A small image captioner, trained from scratch.
Data: trained on photos of plants, animals and fungi (iNaturalist), 77898 training examples, 13.7 epochs.
Rows from block 7 of the image encoder, named by matrix and row number. Rows with one number belong to one channel. Each number is 128 + 24 x the weight over its row's rms, rounded and kept within 0 to 255. All counts start at 0. Numbers have three digits each. After the name is the row's rms in percent of the matrix's.
# convs1: 3x3 conv, stride 2 (encoder.blocks.7.convs.1.weight, 144x144x3x3), inputs 6-11, a 3x3 kernel for each
# convs2: expand pointwise conv (encoder.blocks.7.convs.2.weight, 576x144x1x1, transposed), outputs 45-89
convs1.21 122:120137100102134109104115128131137136134173178143181189118147125116114141125114117117124106092127115120129135127141134126125162125111126133132137097132125105114123
convs1.22 117:110095114093123133121140148139133122119134132130130111091114099103116165075126159123103119107119112136137139099119105095125169072128158149123130097087110087098123
convs1.23 087:140133149132157147104132129152107132140126090139124142124126138119104136098073121131119127146144129087112117140146148114121142114097134092116106100135134125155148
convs1.24 116:143135138156127134167140129085117104133147139115135134126133109131156102103125121137124141157126143149138130137127117161173124135139132147129090145141131141140152
convs1.25 096:111110125120135132116136122145142154131150170143148165107082107098081089074095096111098125107126128113139118116068072087071082083083084146123121127111107147125118
convs1.26 097:142166149144169164128098123138169157164146152134121119124115117126118103135149135156165165156163165135111146118124135118112102137148138070079095114131117133161134
convs1.27 116:079126131114128145106118131135090112126119123108116129152128107150118120120117119101125133109122146112130143119125108131114119118130123217248190189194168127100091
convs1.28 117:095115104095129132118157143138134141128123142141128136142092078162155079175170077126128108095135152105151145141106094160156093158176102109121145109138127102117136
convs1.29 093:144136134152130128162137119102127128136144141115126123159147115110115141146143125150140145156139138156138124157150119137135157141140137079059090090111128097110104
convs1.30 112:140110111152128130165131126084099116116139140113138128151119104154173088118120114119126130133138145158135135155110100157155089121107100104108110107093139093134178
convs1.31 074:116117132140140173149158189102100107082112118076108116142123126115108151129124132118136154143142172139141180130135124122119135132116137134143141130125115121117118
convs1.32 109:155146123131138141121131139106102141101104135110136136139148123133137111128108116148141131122138145113130165158182151151136111140105102120118110111098130125154156
convs1.33 072:109125134141151133129125121120122134136134121145139145124112098088085084080104095116129127131146144134121127114112093089082079084096071139147151140132114160125148
convs1.34 116:101137152066122137095108157109126122113123130122131138150140104153155124145150131117133157072120134103111162148124106151150124122140145080088105060094093070100126
convs1.35 108:138121119113134114105118116103088143097096120125128140154167112148144104111099084135115124114130114108130125170177135169132118133110085160141092161146136141152149
convs1.36 110:135135146147142136155111102083104128083148104135135092165111145143065173118124169148148150146148139164120122161118126137094136116130158122109142129097106132106121
convs1.37 081:098121122120124130088112122125114120147130127150138149161105083123092102089109100095119122119126139111117127175125063114094071074089072133116133141124138146123152
convs1.38 106:121117122124146144113132146099099119082093112109103135137141095129129085109095088113114127134154148129131163143144098119126085107087082101095067070115112083134136
convs1.39 093:128142156127143139140147161153124140135133164148122155114106099101100081119110124140144156130153158144160162102096077102098095109100108112090098092096107098092106
convs1.40 099:151126125154120127163143123099102102127136130116109108142153106114129111111130132147119136163125133155132116128126088105126108104116126097065085088099097083075062
convs1.41 085:127133116140142103136122100124104109135116110135089102087124089097139102130124118133147140137161122145119108095117087107128104131128122088074084098089105096110075
convs1.42 096:150164162142152157155141142083101110104143105115123149177163145148145115130117099143146160150127153166138149169147142153126129132120100100103154065111141118124152
convs1.43 099:124126137119153146093132132124097125099064122098120149146158138175172115124100080111109128116139144099134143133152135167164124131105092141131104126142134123140162
convs1.44 092:117136137140123129130130130135122116132141134143118135098126095088107086077087119132123137131117134135124125086128090103108090081103121120128116142122121135122114
convs1.45 112:145167163125146135100125127153110129106091101111109136116139118184126124159125138145165147137138139117138135133153127167133124149123130108133142066107103075127152
convs1.46 078:135149135155137120116118093089120101119136127094112121135119108103114110153136117142142118141142122124121109138122105117103095157137117120130109156157152158182151
convs1.47 112:129144112114127115105133133119116120133152125108130133115132092128137092102116096115131099105135117103131138139154101143154103120132103211193117171153119121131107
convs1.48 106:128110137129111134111112127111102113109115137109126137087147162090113179090085130130105130127116139120119133095127150094108174095088126149171179125132159103095118
convs1.49 096:112094081087115100094110123112128120147151133128131109126107127118110118118113129117097085107103099108106133169153142140124123135117114151159113126124100123149136
convs1.50 097:120139141102120113085108115158141144159114109138098098112131115127167141114134135131118126116104104098118119137137125134159141119141151163174117184156128171171159
convs1.51 106:110127117111138140110109136157141115186126093139096088107120102155154131118119165129113114127133124113111129118141117153159141122139169157155129168140135142162189
convs1.52 082:109127120098118106095089108137140112170132108132104084125094095122138118128130149107109111098092094104101106157131098144144102127139143153150111175140117168172134
convs1.53 087:119104130103079098080086105116087083133091091123091109097157128105149119112121100128109132115083106100084101087143122085136122121121112102113123104113125090110119
convs1.54 087:198183163164123119154143151116096106114100119110118122103071110144132129120117124181164155170136141148143133115096118154150146163137140144152145136127108133133156
convs1.55 105:159162149150109134127091084135123148137140131135139137173146123140142140128113105158145151137113122135110094161121125136125132130107101145121126132173178139139128
convs1.56 091:159159162175153130168160150072104104100127120078107123132141128125125125118147134156148157159155127152148136124129106120140137115122120125114104114136138126137121
convs1.57 075:134131135140130118125105119112125112107124110114118122094101100112090104101111113160145145151149140141121130086088098093088094104113102099118145109104117128111123
convs1.58 071:120130143086132119076125099134147141134163136144156135101115137114104141097115153101111119097123121089116109105110129100096140099102152115129137086118126119123106
convs1.59 108:158155151143148094121104107141135134192141111155134112114140151110140159130113155164153136159138095123111114112144157098132179121113151126130117151132119145120122
convs1.60 102:093125141123149165103138145142141150127149146130154161115131110101095094091092109094108138110156169114144153091119102085087092079074085160160151134130130146138137
convs1.61 109:118114116096132122111134151103120134100127140128135141143137136145158104119129128115094112089111126116124148142144135141157111117114117039074076057094095103158143
convs1.62 095:159163159149161139140125135128100120119116083140138136141148151176134124124107109165141159160153144141117137156165156171140120134121120083086103061090097128148147
convs1.63 102:158160135137142158100129159140104097157153130122126115090090103106097099103112101138133115128119141094141153136137113137125107122131093190184113210155112170163117
convs1.64 122:106107121093104120105123160128125145125126130132128141103136118155135141134154128110097128090095124121119157109125118149132153122137122062084108032111088071108111
convs1.65 105:103125132096121133108125131155158169156146175145159154100129092100136135104118097106111125094129130106114130121135113127144141125125104210211181182169143152152150
convs1.66 109:147139133131130126132140138103122139110122140120133127145129110134149087117111127130133142127142132118143143192161129159139068139110109136111106093096127125158184
convs1.67 102:124099120132120103135116085103117153093113147112123155193144128178129108163110116109108125107127125132130114169111117145114105138109096110099151116093142079079125
convs1.68 096:153162144150134142151145119120109099122143108100129086116117145120103110122109119154150149157137135151128118113109150111106114121117136085067082074077073084107083
convs1.69 109:126130150142146147131130114139129129123138116121138127136085072100080151140153178143135159145151160153132126139091095094086134129154172118110122130138112105118137
convs1.70 105:116109130109119131110118145139146144140143135133146129084093113100138126099123132114121128112127144126115151090081120089125126093105133098104129097127130115137119
convs1.71 087:131151167130132100143133137130142134119125128119115106131131090073108086133140115120153169136146119136120139140152098071106103118106086115119093066081065092106102
convs1.72 091:148140128172182152145128125107126105143148131117107101127104128126125094132122109161147139174174160146128135154131133148124103141136133108068097121136140145175159
convs1.73 093:151157162151149155186172180103128115109140135113150140125114137117103120112108137145160179141159160170163173118125134118119140106111142102115117115143142132149126
convs1.74 092:166183144160149170164160173129142106136154144133159150134125105177124076120122111147168148151143159163155169160135122189126088121122123186168152133151136144177160
convs1.75 084:084109125103123139097117138142155162132158150153159145097119110095095110099094124090110128093127149106119150092097103092092116093082124138132142108116116126125121
convs1.76 096:086116117101123125086129122142132153130150162141150161113109076124098069083109075087111110090135141107137137103111074111097074081094075147144133153132115145100092
convs1.77 117:138130143119134140110139144106120146098111126126120130116135111109129117099107110121129156119126144115127140147153133131133118125106102117097094104103106124146142
convs1.78 099:121129150121134147114144127160124117136131140129128148078090114106114078093110139131113143120136149122145134049075102081112092105101138120123107124113109117138103
convs1.79 099:156148159172159165151115136139127118087091084095097080141121122120136114137131135152144149163151168138135148120109113097110106121122122098110100087116103103139090
convs1.80 094:092113115075116134073119142162143137126101105123119122157162144159145135146127134097109122097116141072118146143160139145142135135122131115113119102125111096117139
convs1.81 088:159156128133121130156148132109086099102124111117143164180178163200125105142111089165147144146117129165141142163160155193120107134114099122118137082091143138148161
convs1.82 103:144145128151145136150148138093094099129160127110141157161187145131134132149107091142144131143148138147136155168176146138130126148118100117096111094091133128118148
convs1.83 073:155150161155122121144117124087119078095133102081130120141153129110106105128136132169155164174134141133116137109136115094107103127118124134152145134130134149150153
convs1.84 112:114129136124148158117131153156157111158118116121121116132138145140144141143124150123122120143140149123143151111131132108137139131132146138159144145161161124137139
convs1.85 105:150124119149126119143135117092119116138137146096094116131134110119124120126159138153130123146121122130113113144135109124125120132136136097105087130123124121136093
convs1.86 103:128135142118132120142124145147109122119105123116137164153180152190175159125097091129116130115122139132145177129165148176163162120091085140162135125147120135130130
convs1.87 075:115124122137113108138112106112114118125124126132136134085093079096084103104100106146132134141110142153120127071078059087078088098085085111133137126111127130127154
convs1.88 107:143171160141150156142131131145122132130138108122150146163179135158126114134100114153162172143143146141130138173180158157121132133102129082068108094120117129155152
convs1.89 071:091097120110097091087087106123140136143130147136125116168151105132163112107152134105110119108094100107083111164158119122162103113130118113135102126130142143163152
convs1.90 103:147146149171158150163154125099118109134146123117119123140169144102124117113136110145142140165153147156145116133135126112131125115118109095107104133134141106101092
convs1.91 102:134123125147123142134091110139122095131153106114126110123119118139128102131126154129140128153132146126090118102124102125109098136134155117074108119109130106129118
convs1.92 095:123138166135144164111158147151109139137132145115142144107142091093096085095094121122128159122147165129151145092126093093099102094101109132132123110101123114115119
convs1.93 092:145117128158136139151109119102114106146157148118129124124125134126129121149149142147131132167138144138096119132121125134141120155141141086082076127128130134152133
convs1.94 128:084095115076093107074102119133138139131134139141147142122118118111151151106124112088090108076095119081098125114111122104141156113130125136150189149168171139133127
convs1.95 093:116129125126132124141153114093084118129145138103121130131165131124126132141149146109106116125132118129128101107136108114115116125122140100114116102109111100105125
convs1.96 130:131125124141136113152132117118145130151136091154136072151140141105090178094126175139131123151138095153131097135129135105095163102133174164100125138120120127105148
convs1.97 087:108117138092112132104129149128118105103124090116120092098151150106123193103084167122136144112119128121132157094130131093119185089079139111134138120112104089058118
convs1.98 098:122124142139112109139112126128118124113122128123115143131158145111111124113094099120108132142118110130101136130151156104107127101100082150154118138138146101088092
convs1.99 092:106135136122138134072110114113110120115139140101133150102132134122091080132122086118125147115128145091103121094122122110080065148135081145160118146145136176163163
convs1.100 101:111129144114112122102093096086092095088131151084117159168157143142109116143138129110112139104101124107102096131136107119096112123133128100123091092111113086101105
convs1.101 112:082110117059092126112118154153177175135143153147123136112098106124117101130130136094127129067096118115114159120095110127102096138134135140119105131108109138133111
convs1.102 103:124125136105120135069087128148135138164116114131097085115094097151147125120131159127124139119106116087112127142130109150149132125139170141157128147129121131150164
convs1.103 085:146129136140142131154131138158130128130143132106128129110110104116110085112121157154136142158158145148121149115121124114114102133127161105092080103082061124113104
convs1.104 089:119133136131144138120136136146153162126158158138141163094099098109078090089106093120118145124156162138138151099098082108083079083088081152128141108117117121139104
convs1.105 079:117108110142140124139138143117136132158154147124138132101120122101103110106115111108102120142134128122122123117131110085086105101099113160141155129116142153159149
convs1.106 100:130140136105127119090115118157124139126093109109094115128138108150160116119127116122118126101113106095114129144151130160163124142135126172184150176158150155159160
convs1.107 105:152154164142168183143166191112102109116122151093135132122125129120122121131151122146147150138157173131157181113128131114125131127149116093106114107152135090143111
convs1.108 121:112111132123113120123124090078094149079110147105106181189194145165172128118135113112108126128126138131127104154153130131151114112133115100096079107126132122125138
convs1.109 118:093147144069128148069112159141140138123155179133139151119125102113139120127130155094146145061123149081127179131128114119128114136118131119139124106126141126120147
convs1.110 085:157152151163160150165151151089122099110129131098122110144109125123130104120129118147145151160159146154139139155120130133137118138129131086073086090098103123137146
convs1.111 118:125123121119102124128095085131145150128144154126134151174177136160146128094120135134112122107096118131110106162167140146124118088094125137089110136105144143121110
convs1.112 101:154164146163174149154152134125114107145122102132147130111120119143126121136123114137154147166160146142142134123139137149142132140130134134123164101139160144136157
convs1.113 102:120142143122146144104130122134119127104148144113151141120118127118096110130101104118128137110142152106117129103099112114095105120096092129128117126141124158145140
convs1.114 087:110118128105116120075088104157159161158166172122144180104120148120098103115094090117128122107125114082104123117128143102099100121114101152104118144133108172127109
convs1.115 104:166138124142140134136123118104097111118117119117120140123134140131133111125094092158142131145134133126114134153149160161112112130097081157158106139129151116131125
convs1.116 102:100113128162160151186180187143126107133126113132111115177159161150134140122118123127110127170147155175143169144144126129134133110110120128120120130138141114120129
convs1.117 068:164134132158119128151153121092107092132155133109126118148145132135117103136141121150142144152133157143122114126132123132137114123132135107099091105144123117125129
convs1.118 102:096122110070113110089114099142185176131176161148155130133094111127107138101093120096126112071119124092113106132095114148113142126108139109107130110075111127088109
convs1.119 112:145130116120124112114105119125086124111140136126158168177183163188144134138097094151110132123132122133135151165179165187141131142093105146153140116134150123153160
convs1.120 100:092118133096132117075101109117135147115160158140154153133125129114125142106113114088119124103134130095101122133135135115116149108108123137162182112130144135132123
convs1.121 108:139114116112118103116120106096105147094116129105126158183195155170157132136109083133115130113118112122128130180197146157137130143109091128112101123126159108140160
convs1.122 090:096105141112156158084144137142135137125142167120143171114097095117106094088105113100105137105141158091145147122116112110105095094088100164154145145147128149154142
convs1.123 099:149153136139140117128113132123090111137147109137160162172181173141163148116121102153137125141130125130135146162179170130154133115114101168190140144137136148132131
convs1.124 107:131141134123142150122139129164131109173110117132109114132136134151120122145090102139133113127127145118145119102126139138129134142109117164191178156169171131138150
convs1.125 087:134151154136172155109127132131123143125165172123164160106110108106092098105089121132139150132165164127134142100119129100090118113093122162163183153157145163144135
convs1.126 102:135165151185190169137103117131137124105122117094093091117105094149132098140147117136162147170177167123120133124113096139128104139160129122117114141170144126149121
convs1.127 101:122127119094131113116122134132163174140151133127124098108092105120093176115110139122142132097131111120137142108084090114103158128123155118101110146112108111074096
convs1.128 072:105130138132129114119130128122120128112128128134127148116122090103091090107107092114134138126126136109124123086110058082081084078088073138152159153129157158135174
convs1.129 095:109104118118114113072103122153116124158100110104089098103119117107142114133126119118112112103089106073095124141140124136140112144131107158154128171151132140166159
convs1.130 101:106135169131111118140138125121117157158119122149126101120129092129148130135128128120131173131113110145139136166165106129147131117123132148133100129104095168123093
convs1.131 107:147103121187139120191162117109083087164147115159159129131142141098134127122136138153100119178146120179155126134141139110131132116142140121099104129130094153158091
convs1.132 086:100108105102128106085110118124081093137108100106101099130130134135141144114098112105100108121122101093104113146164140152147142117108117147138097145126113108124125
convs1.133 096:080114108089144131082125142152148142146142138157152136133143114108100110103104122089103106109144131113132138138137099106098113102084116159147137122122102124120109
convs1.134 106:135100112076099102141135125147160146124143141134137122106102142125093149131134142149101113093101114155141129104117143122088165135132141080055094047110095126129139
convs1.135 105:121124126088098110107133136112096108105117130117123123111137125131110137127139151133122123099094118122123135102119117127109131120127140049079050009065064069114108
convs1.136 118:135116131150130128164129115104096104158141127151164152142136116127129126145134127145102142155133129158138137142139122130123133127119125132120122091119118110130110
convs1.137 087:166180160142169157154177188134141130139167172132172182099115130101119098111093120168180157139177166160183188110131130113135141118118134144144157134149136135148153
convs1.138 077:137161157160146154144145126100106128134141151123142133161168113114118102107109103137161155152151158139140134151150092113113110101103101077115117111105118109105106
convs1.139 117:134148141129144155142155136149136137139126142141155135134112092142140088152174133146140147120146156135134132119114103128133092127157138092090079114132101104135127
convs1.140 112:094123098068087089100135115135152121136152134125137130104101140137128145146141128110113099086089102101126120107079136137125138142135130097080098070105112149127139
convs1.141 103:140123127154125147161128111098107116137145158118120122130144136106114100117141149142121127154128142158134122129130132119126113120139137095093092124117134097123111
convs2.21 126:116128119154098175082110172151134097140104120135137133140146134084100068114099110108132104127105137136098109134113113161124108129104149
convs2.22 092:127077121124157149115109149073093102121144131130137124131137170134082071106110157130107109129132148125112112131098123109116116148105176
convs2.23 084:171141101094148055130118105088138144096093151111129125127096107127121141161123161145102162102122147097127123086133148118153121153117119
convs2.24 113:098127164128118143160117123131138120157129136110164179130147101107161110148173135089122111121112182089139135119113147129127102098127110
convs2.25 099:127137125082125131111091148131119096082126080124117115113119132129107112109121078103098118136142135146112085072122119140103081135080150
convs2.26 106:091096154109128138145153105193123134145140107124168149117131112108141095125112129119132090104089142113144120118135124176123145107119123
convs2.27 112:117138092142146136133124105156126147136149109127110113140142158133105139073109113116154127154157076170119145149121114145107125115160085
convs2.28 110:110096145124128096130159180104082129128150102089134102115132102115142130140125150106168082153139112139150126133067087091141129155108123
convs2.29 101:081130170127113139140096099155132114146122113122155193103149113149161115137122146106138140082121186090141129100131134158126123081127121
convs2.30 116:096107165135103135145145190130121133140140152137164126150136122079157115178183111120149104146106169129162123149109158142171119123107132
convs2.31 093:098110085137132097079110129117142103121127095130108120123133121141081102098132096127113119061143117104078121134108122127124123100150129
convs2.32 096:137126104095088093107126130095152129115119124049122114126099137136120154154136125136130145131111126107142126113075157091162117136110134
convs2.33 082:113117103140128127086110130132165114107147125135149118155121165101126086135115093100099132093133124114124089058116121152093095108128125
convs2.34 105:133101100131141077125111128113115112129111099103156078096114122138124124108132101120139104136101135091131104143076088104163128164093138
convs2.35 096:145138136116080115125132107108179152146112106024134130114107162141141159164167127100168138154146133133153126135101155120163125145137092
convs2.36 093:104118140114135122109189154129167103103148109163132112131144119084106084163111151159109144132076143165095108167116121154131157107109135
convs2.37 081:127144121105131110096093142144183124089174095117132113164124190112101098127133066085111095137145107137137098092113122143111086126109138
convs2.38 098:134143092092118074110084111110180107106124081073148122088128122132148156099128109123117110129144145082145119074088162086151102123119146
convs2.39 112:100128116120124090102066131129130054132129103134139128099124118106134112121125082107085115098124129091110098059091130141118079102126155
convs2.40 103:086129132107123103109104135134152107132131127127148160108150097114158081157146097085120149096106167114123104108116140151115099087118141
convs2.41 091:089161141143156098131110116140166071131124122142152154098145106109135123140151136109099125086123147077117107082082127149105113080121119
convs2.42 091:111099135111119157156131121148140116161123124108165125116114125172136142178157131102169104100115163094130134153135159179148148102139116
convs2.43 087:136119123135087104127127122120130138117072113032139131126111099163126135163174159134136146155109135148118164126102148097173151164120066
convs2.44 099:119135121119128097127109104139132081108124113142130152068128134121145092116117093090100128097136148111112109081115127145110081101106130
convs2.45 106:135069117145129100134131132132136117139120171172110095165140145178108160185128138164132131129137110136106137154108084136172161152127085
convs2.46 085:071140142089144111143154101153118125137133091161142123112123118122136098129129097108110101079141123106125146119110139141132099062114122
convs2.47 100:110161096122129150165118103126145107124148094113100120069140135114112149093135105099161121109149131155124169108127133135099091137110112
convs2.48 104:139109116132139090100123159097141128139145134153137107161140145103103127129114129123158153128194123171110133133102103135102072102134162
convs2.49 089:155164121121115115125107098093163117122125118130117153108141164107101151143128140130132144143149116132133135108102124106120120136117084
convs2.50 093:162100104132123137132120086121133161133058148102122116135137106148133127166135149091129132141100144121114134131146143104157126136124104
convs2.51 098:158086126167123124138091116100119154125071160097120122138161117128130130159149160137136123136100128131108165121130120120142127150119117
convs2.52 076:161153106149123136157102085095139143125088144091111116117154110126134120133113124107155126140075117143100141148121105100126114144138122
convs2.53 079:109178123135151035124127116121156118111160136143138124105119147120132154121118134133125143116186109100145152093126133120112112124108091
convs2.54 084:090122162111137124151134152122134126147170135129150141091142104140117133152134152097111104095102165097137112106150103124131134095139138
convs2.55 107:124090139113133162129160127171153140165115145121174130174121185143134103147157099081157109134117146119107133176145144198158115125144142
convs2.56 107:062130133126132102112120143133137118130128122137135133117138114138131080110121103087107121086110157103114114112120105121126117072136145
convs2.57 076:109121134110152127080079113145152112131122093148164132098156129139115101143131108130091124074106169103128081054104149143106122083123142
convs2.58 078:144132122107124119071133169107125118081122124127137108104126139101097099177116106088129122135137126146114130085146119151125095148095119
convs2.59 098:143046127090124114114108153108118158103045141089111118120140108124136131149108133131147127118142120131116147108132083133138121119111095
convs2.60 120:122125105121113115094095149123120098104132089128113111134121148117089107101105098105106113129147113133113106083109112132116091127096139
convs2.61 101:144135119126107081114111153094137115119146118092166128080095103140126147138156117156134105144139128119126115101106143093174114137099118
convs2.62 094:127126134133117098111106099131151122167117145102156128109100096135127169198128127131146106099130155119115107145107122138151149145117116
convs2.63 093:126150114127109142185121111129156151126103111105114135076140163131127112122131146083150149099111127110103156097138119134096089130143098
convs2.64 112:127096092122126077117103145104093093157114119096168103108099103138103129121123128127123096148121113114113118122093118121144111145118165
convs2.65 107:128158119097114130117082145117110114129126110098113105083146095116088130094093096081128107114157097145101132117111119124112100133117104
convs2.66 099:130141129110108081139125146108165133118131114080123126151108147123113159154172118122139102124116121131131112115067131092151101121119151
convs2.67 102:143129137118133118101102210109133134112168105116155131120103156113114136195157074110137104153167124150118113131080135100169108152088168
convs2.68 098:081145146129129098146101119142149101144112134125145166082151086097159095122121121102115165091106185075120104115115141124147142074132134
convs2.69 098:127088152086161082117155171095101126132127109163124149088123101146117077137112118140112110127133143152136108138119109115111121160117160
convs2.70 101:132098126091148080116121117121114088095127075155119141100106146127099130116115123103134113101152137122095106078124105123098062122078129
convs2.71 087:135150140121135094113080124118179101101148129104156135096147144105151113148140103083102095098124147107120116058106134117121095113111113
convs2.72 092:078102147137122138123166110194138112150116118143146124130155147121135098147126134140157135081115118103131125117115122189139127071145138
convs2.73 118:099130115131125091115107127123123072129135105144124135110152124135128097107119091096090097051115131109090133122119117124135103080126121
convs2.74 088:096120134136149162150140117143161077156147117145132130131155123115136099130135122108152120087124139116095124142094137147147107086100079
convs2.75 097:123124121128123134095112122124119079072127077150128106131126156096109114130111084097118086104137117145089106087106117145103104140094154
convs2.76 106:128126092096131105097127147132129096100139093127123122120105127105086129131110101108081093130154113147098089083129131149110095137084132
convs2.77 110:136130121101091117109102132116167133122111130068123103121083104150128121150159130115126141135084135079151116119103169090153132127115094
convs2.78 101:109118129082136085125090126139134089098126109144149126092117159112117113106097081110081122120144139111130085061120124126089085134116149
convs2.79 090:127107119067157088170119143130160099139096113137119136112095121112151108114105105101075123097088128089116104126098117144121134097145136
convs2.80 087:118105101130126058101092087115139167108074102125116120145113121160120159152146144184145150134143140134127140110114137108166134142108101
convs2.81 081:102096133132141117124131131133155112164148112114142128133125136132120124189163121103176126145140137128136145175102138164182145141149139
convs2.82 100:101114150121116137130121103121160110178121110098147154106121104152140133171162126090178107124122181111133164156109133154147154117148124
convs2.83 086:073104153134139097097136130111157108150134106155137141103138128149122058135108111093093139069123157122108111115103108103144114074113153
convs2.84 107:124069115124152121124097149114112147115060125122126139140130154117145109132109146156151144125175148145125146135136106137166109137122091
convs2.85 112:051124131134108121138156139149107115149129107131136173112157104102146071149130093101127117106111172111122135139114129145111119097115144
convs2.86 096:112110096101122121134136132106150129138091134080129106146119104178135150158142150105149115134144125152126142156097159128179131128148084
convs2.87 078:121163128136145096119103104110160116103152117163128136110124142141110112122116105116068152103156144142120104071083133115102093090129139
convs2.88 102:093126145151119130140136109165153102198144124133139147132138132116145138145119128138157088096129150078114127168094149172151177092161124
convs2.89 073:131124123120090052140106121092142111130096127087128136102134118119114153131115120129158105116127142097085153145134098100150118135116073
convs2.90 109:077119158108123114113111137157141122137129098123149141105148121106179062133155079096127146115104166110149131102128134145130117109119140
convs2.91 095:103138147168128126148118110185164113138109130157150135169164147099168124105126107129105121104087148095130117103105146167136106112112128
convs2.92 105:117130117106115108114097118118153086110126097131133100103121140121138113117115101097091120086131122107115115071104122106116087118094168
convs2.93 109:103140178125109134135146107146118105153127130111171202113162109106149119141134106103112146088119220092140127121108141169117118090124145
convs2.94 110:133153103117150108085088130119098139108137078113137134121120149119100128110110106116140139111160125152101120112124093118095078137093130
convs2.95 097:094136147106144094096098130155136106133128115146138144099152114133141072158144100106116157083134160132131110085118145131110106121131163
convs2.96 118:136072155110133145103131153136093155120096148121107088150134135109111093179063150152111134140115110170103099160134055135145133144113151
convs2.97 080:117102112159131126120146178093160131101129124167124093195169174109119075156128182115089128115131113149120130112086122143125121132074170
convs2.98 093:117145116103108119109118120122183145147139098080119102129128117121140111122134119060146096176170136122164151119095149112113124107141103
convs2.99 086:122175155129144089135083116140112129069166116134145099089143168134106127097098122115107121136194115173131112037118133106085106108094120
convs2.100 096:127159124113147095140097141108133138090189089104142135113111145136136119116138112086136096161174142161141131060107113100131084153069157
convs2.101 096:121090118102160111110125154135092113088131086121123145077115116127083094087100123128114095122129108141090107106126087124115126132093095
convs2.102 095:164100115140143119129096106112123163115083136085128129128130137142119145143131169131153144129121124112115157130146100107153128137134114
convs2.103 091:090145137130128141135109101171133066111127118171135148132135120131124120102124122106084121053124138077108098100082133177110119073119137
convs2.104 105:130125118106107127115109119121111091082157094138115111127123136099127101111109085098101085101151120137098092067105125149103090127104150
convs2.105 090:096134121101131141108140106134112103125132095120138146106114109097127087103118102113102115074152164124101123117108150118115099097134099
convs2.106 089:133124120139108114138115128104150156129088145105115130138114120154125121161147165103170143140121128132125149140127118110168119148127065
convs2.107 127:097118125134124089106093120132124089134134108121146122112141116133129093108122108102094114075116138101108105095092097126127094085122161
convs2.108 110:112119145125094076132105173116121129111135138108149128141090126131144134206182109112151130137110153116149159130152150107193139143085127
convs2.109 117:140102108135112105092099174151136136123129108132137077130138166098090099107120093119128122143103096122128079105086103138116098147106133
convs2.110 086:089112171131138150133152111152116119155132131125142181119157106121143122148113137111127126098118164093123132103111105167153121074137137
convs2.111 113:130095122133115141118127155148159132142119126148147147177127175100121109176145090090148106148128157111112154157135138181171102142100174
convs2.112 095:091097164142130153171129130162142123174104138123154151118149131167127122139133158094162102105096148091126142163131154171125148113147138
convs2.113 112:117127119107130088092101129137137112072146091127108121101112154116098106123111099089095088128155120138113110071108126112120101120055146
convs2.114 092:116099101132112155087108175189133106108139101161130127177137147107093082114101087100120111134157126138088140103121117188138111136100116
convs2.115 101:122177126075110136110112119120200151125121099068122118123136166160137139113172132099167142133141125128149140112094197144138118130131121
convs2.116 094:114097133112145130107104132129141117131091102116144175100107086142161113143145126116134102114116185086112146134100118133161100091144101
convs2.117 089:071163155138128104108118133152107110139117104154151166096132122130141092136143125116104160073113188104115123098105106144137127060118158
convs2.118 109:138097110120110109071104150144118107066122080124130135117119144123067110117095115139120097126140110148083102104133110153110076153094136
convs2.119 106:135087116113117128129127123118178147163106127099143138141099132162137144185161130131203153151150152148133144158104150134169136134144104
convs2.120 100:124118094120132119090086163111112123096141095134135117122120145136086125113112101138127139117174131159097117098135125136113087139111114
convs2.121 100:140127128103091107104122144096154147145101112081121115122105128171126147198178143098168120126144134131139131149107161099182135138131133
convs2.122 109:117111094107109120095115158147118124092134092120130093130114145120079090121097086101117111129135103160105110099110131144120100145083142
convs2.123 093:118088112096117135137128095146160131149087123080145132126092102146151144155128133094163117122132156104125161159119167150151155116149079
convs2.124 101:132067112115130123126096123110121151125064128136121116148122146163136137136125145123160144120178112136116186153130128148143103137149093
convs2.125 104:115121115107134122103108138155129086119126075122118099126129131132093123108100094109116112102151114132094112106118102151111106125101113
convs2.126 109:098116161110127125151150121181129097156101131134132139119139140144154086105124131136135118098088146081151122120115135162117141102120131
convs2.127 092:113090105102112160085123172149109122103092136148117120123155125118068065110103152147104126145110103145103115116140095168105114157073128
convs2.128 075:144139110120134120101101117118170117110175117145115105140133148149120085111111098097102111093180115127109105054096136119108098114121130
convs2.129 086:170132117108079121108115111127115146114103129108123121130129120134112133137140164132143158141096105124109152122105127110154128136134056
convs2.130 094:132101132090090135133135080124138103132098137064134117071125117103161106182113145082163101131063157115121136120149119128125151120110079
convs2.131 107:089119141154113131144165128166142112159112138157145127117127074110145088114130105102153151135095131077130132155123137167127161087127137
convs2.132 074:145126110127118124144095088099191116110099111089130130104106112150143140161127142090137156113131151118126171116106145114132137151157090
convs2.133 111:130122089102119139101127128131123090094136100130112107125105130097107100127099084109112098117155105135104097097103089123114105129094128
convs2.134 104:139118113100178069109108128097120115119146137115143133071110088110109137122142117123124121138138130099102112117094112121123098137091170
convs2.135 105:156138102099160066128081127088128082124155098094164123093127119123128136136114114119121099122144140110109105119107132125138078149119172
convs2.136 115:106138155178107153121153109176113115187121132125171163140179117113136095106129147095167106127093157095124122164105125183125152110151113
convs2.137 107:070121139122135136123140118135148057136127101147129111121142106118128089112118125101095125060128141116098121112106115140127100056116134
convs2.138 090:071107133124132145108129144176114117113129124155151130141138151117128071126140089108121146087125135100124117117108134151126104103118132
convs2.139 123:094088147134154080111148143117094095145137075113137151101125093091146097131102114102114072095113159120130089120078097117131119106101152
convs2.140 108:142110109077175058095106148082081097101155101119151115080086137145101114103141123123121122134128125133125107113107119110107091151079171
convs2.141 125:085128165133120115112115119147120114141118114130178208135174122124141118114119129109122121098125201107116126122099116154110117075134136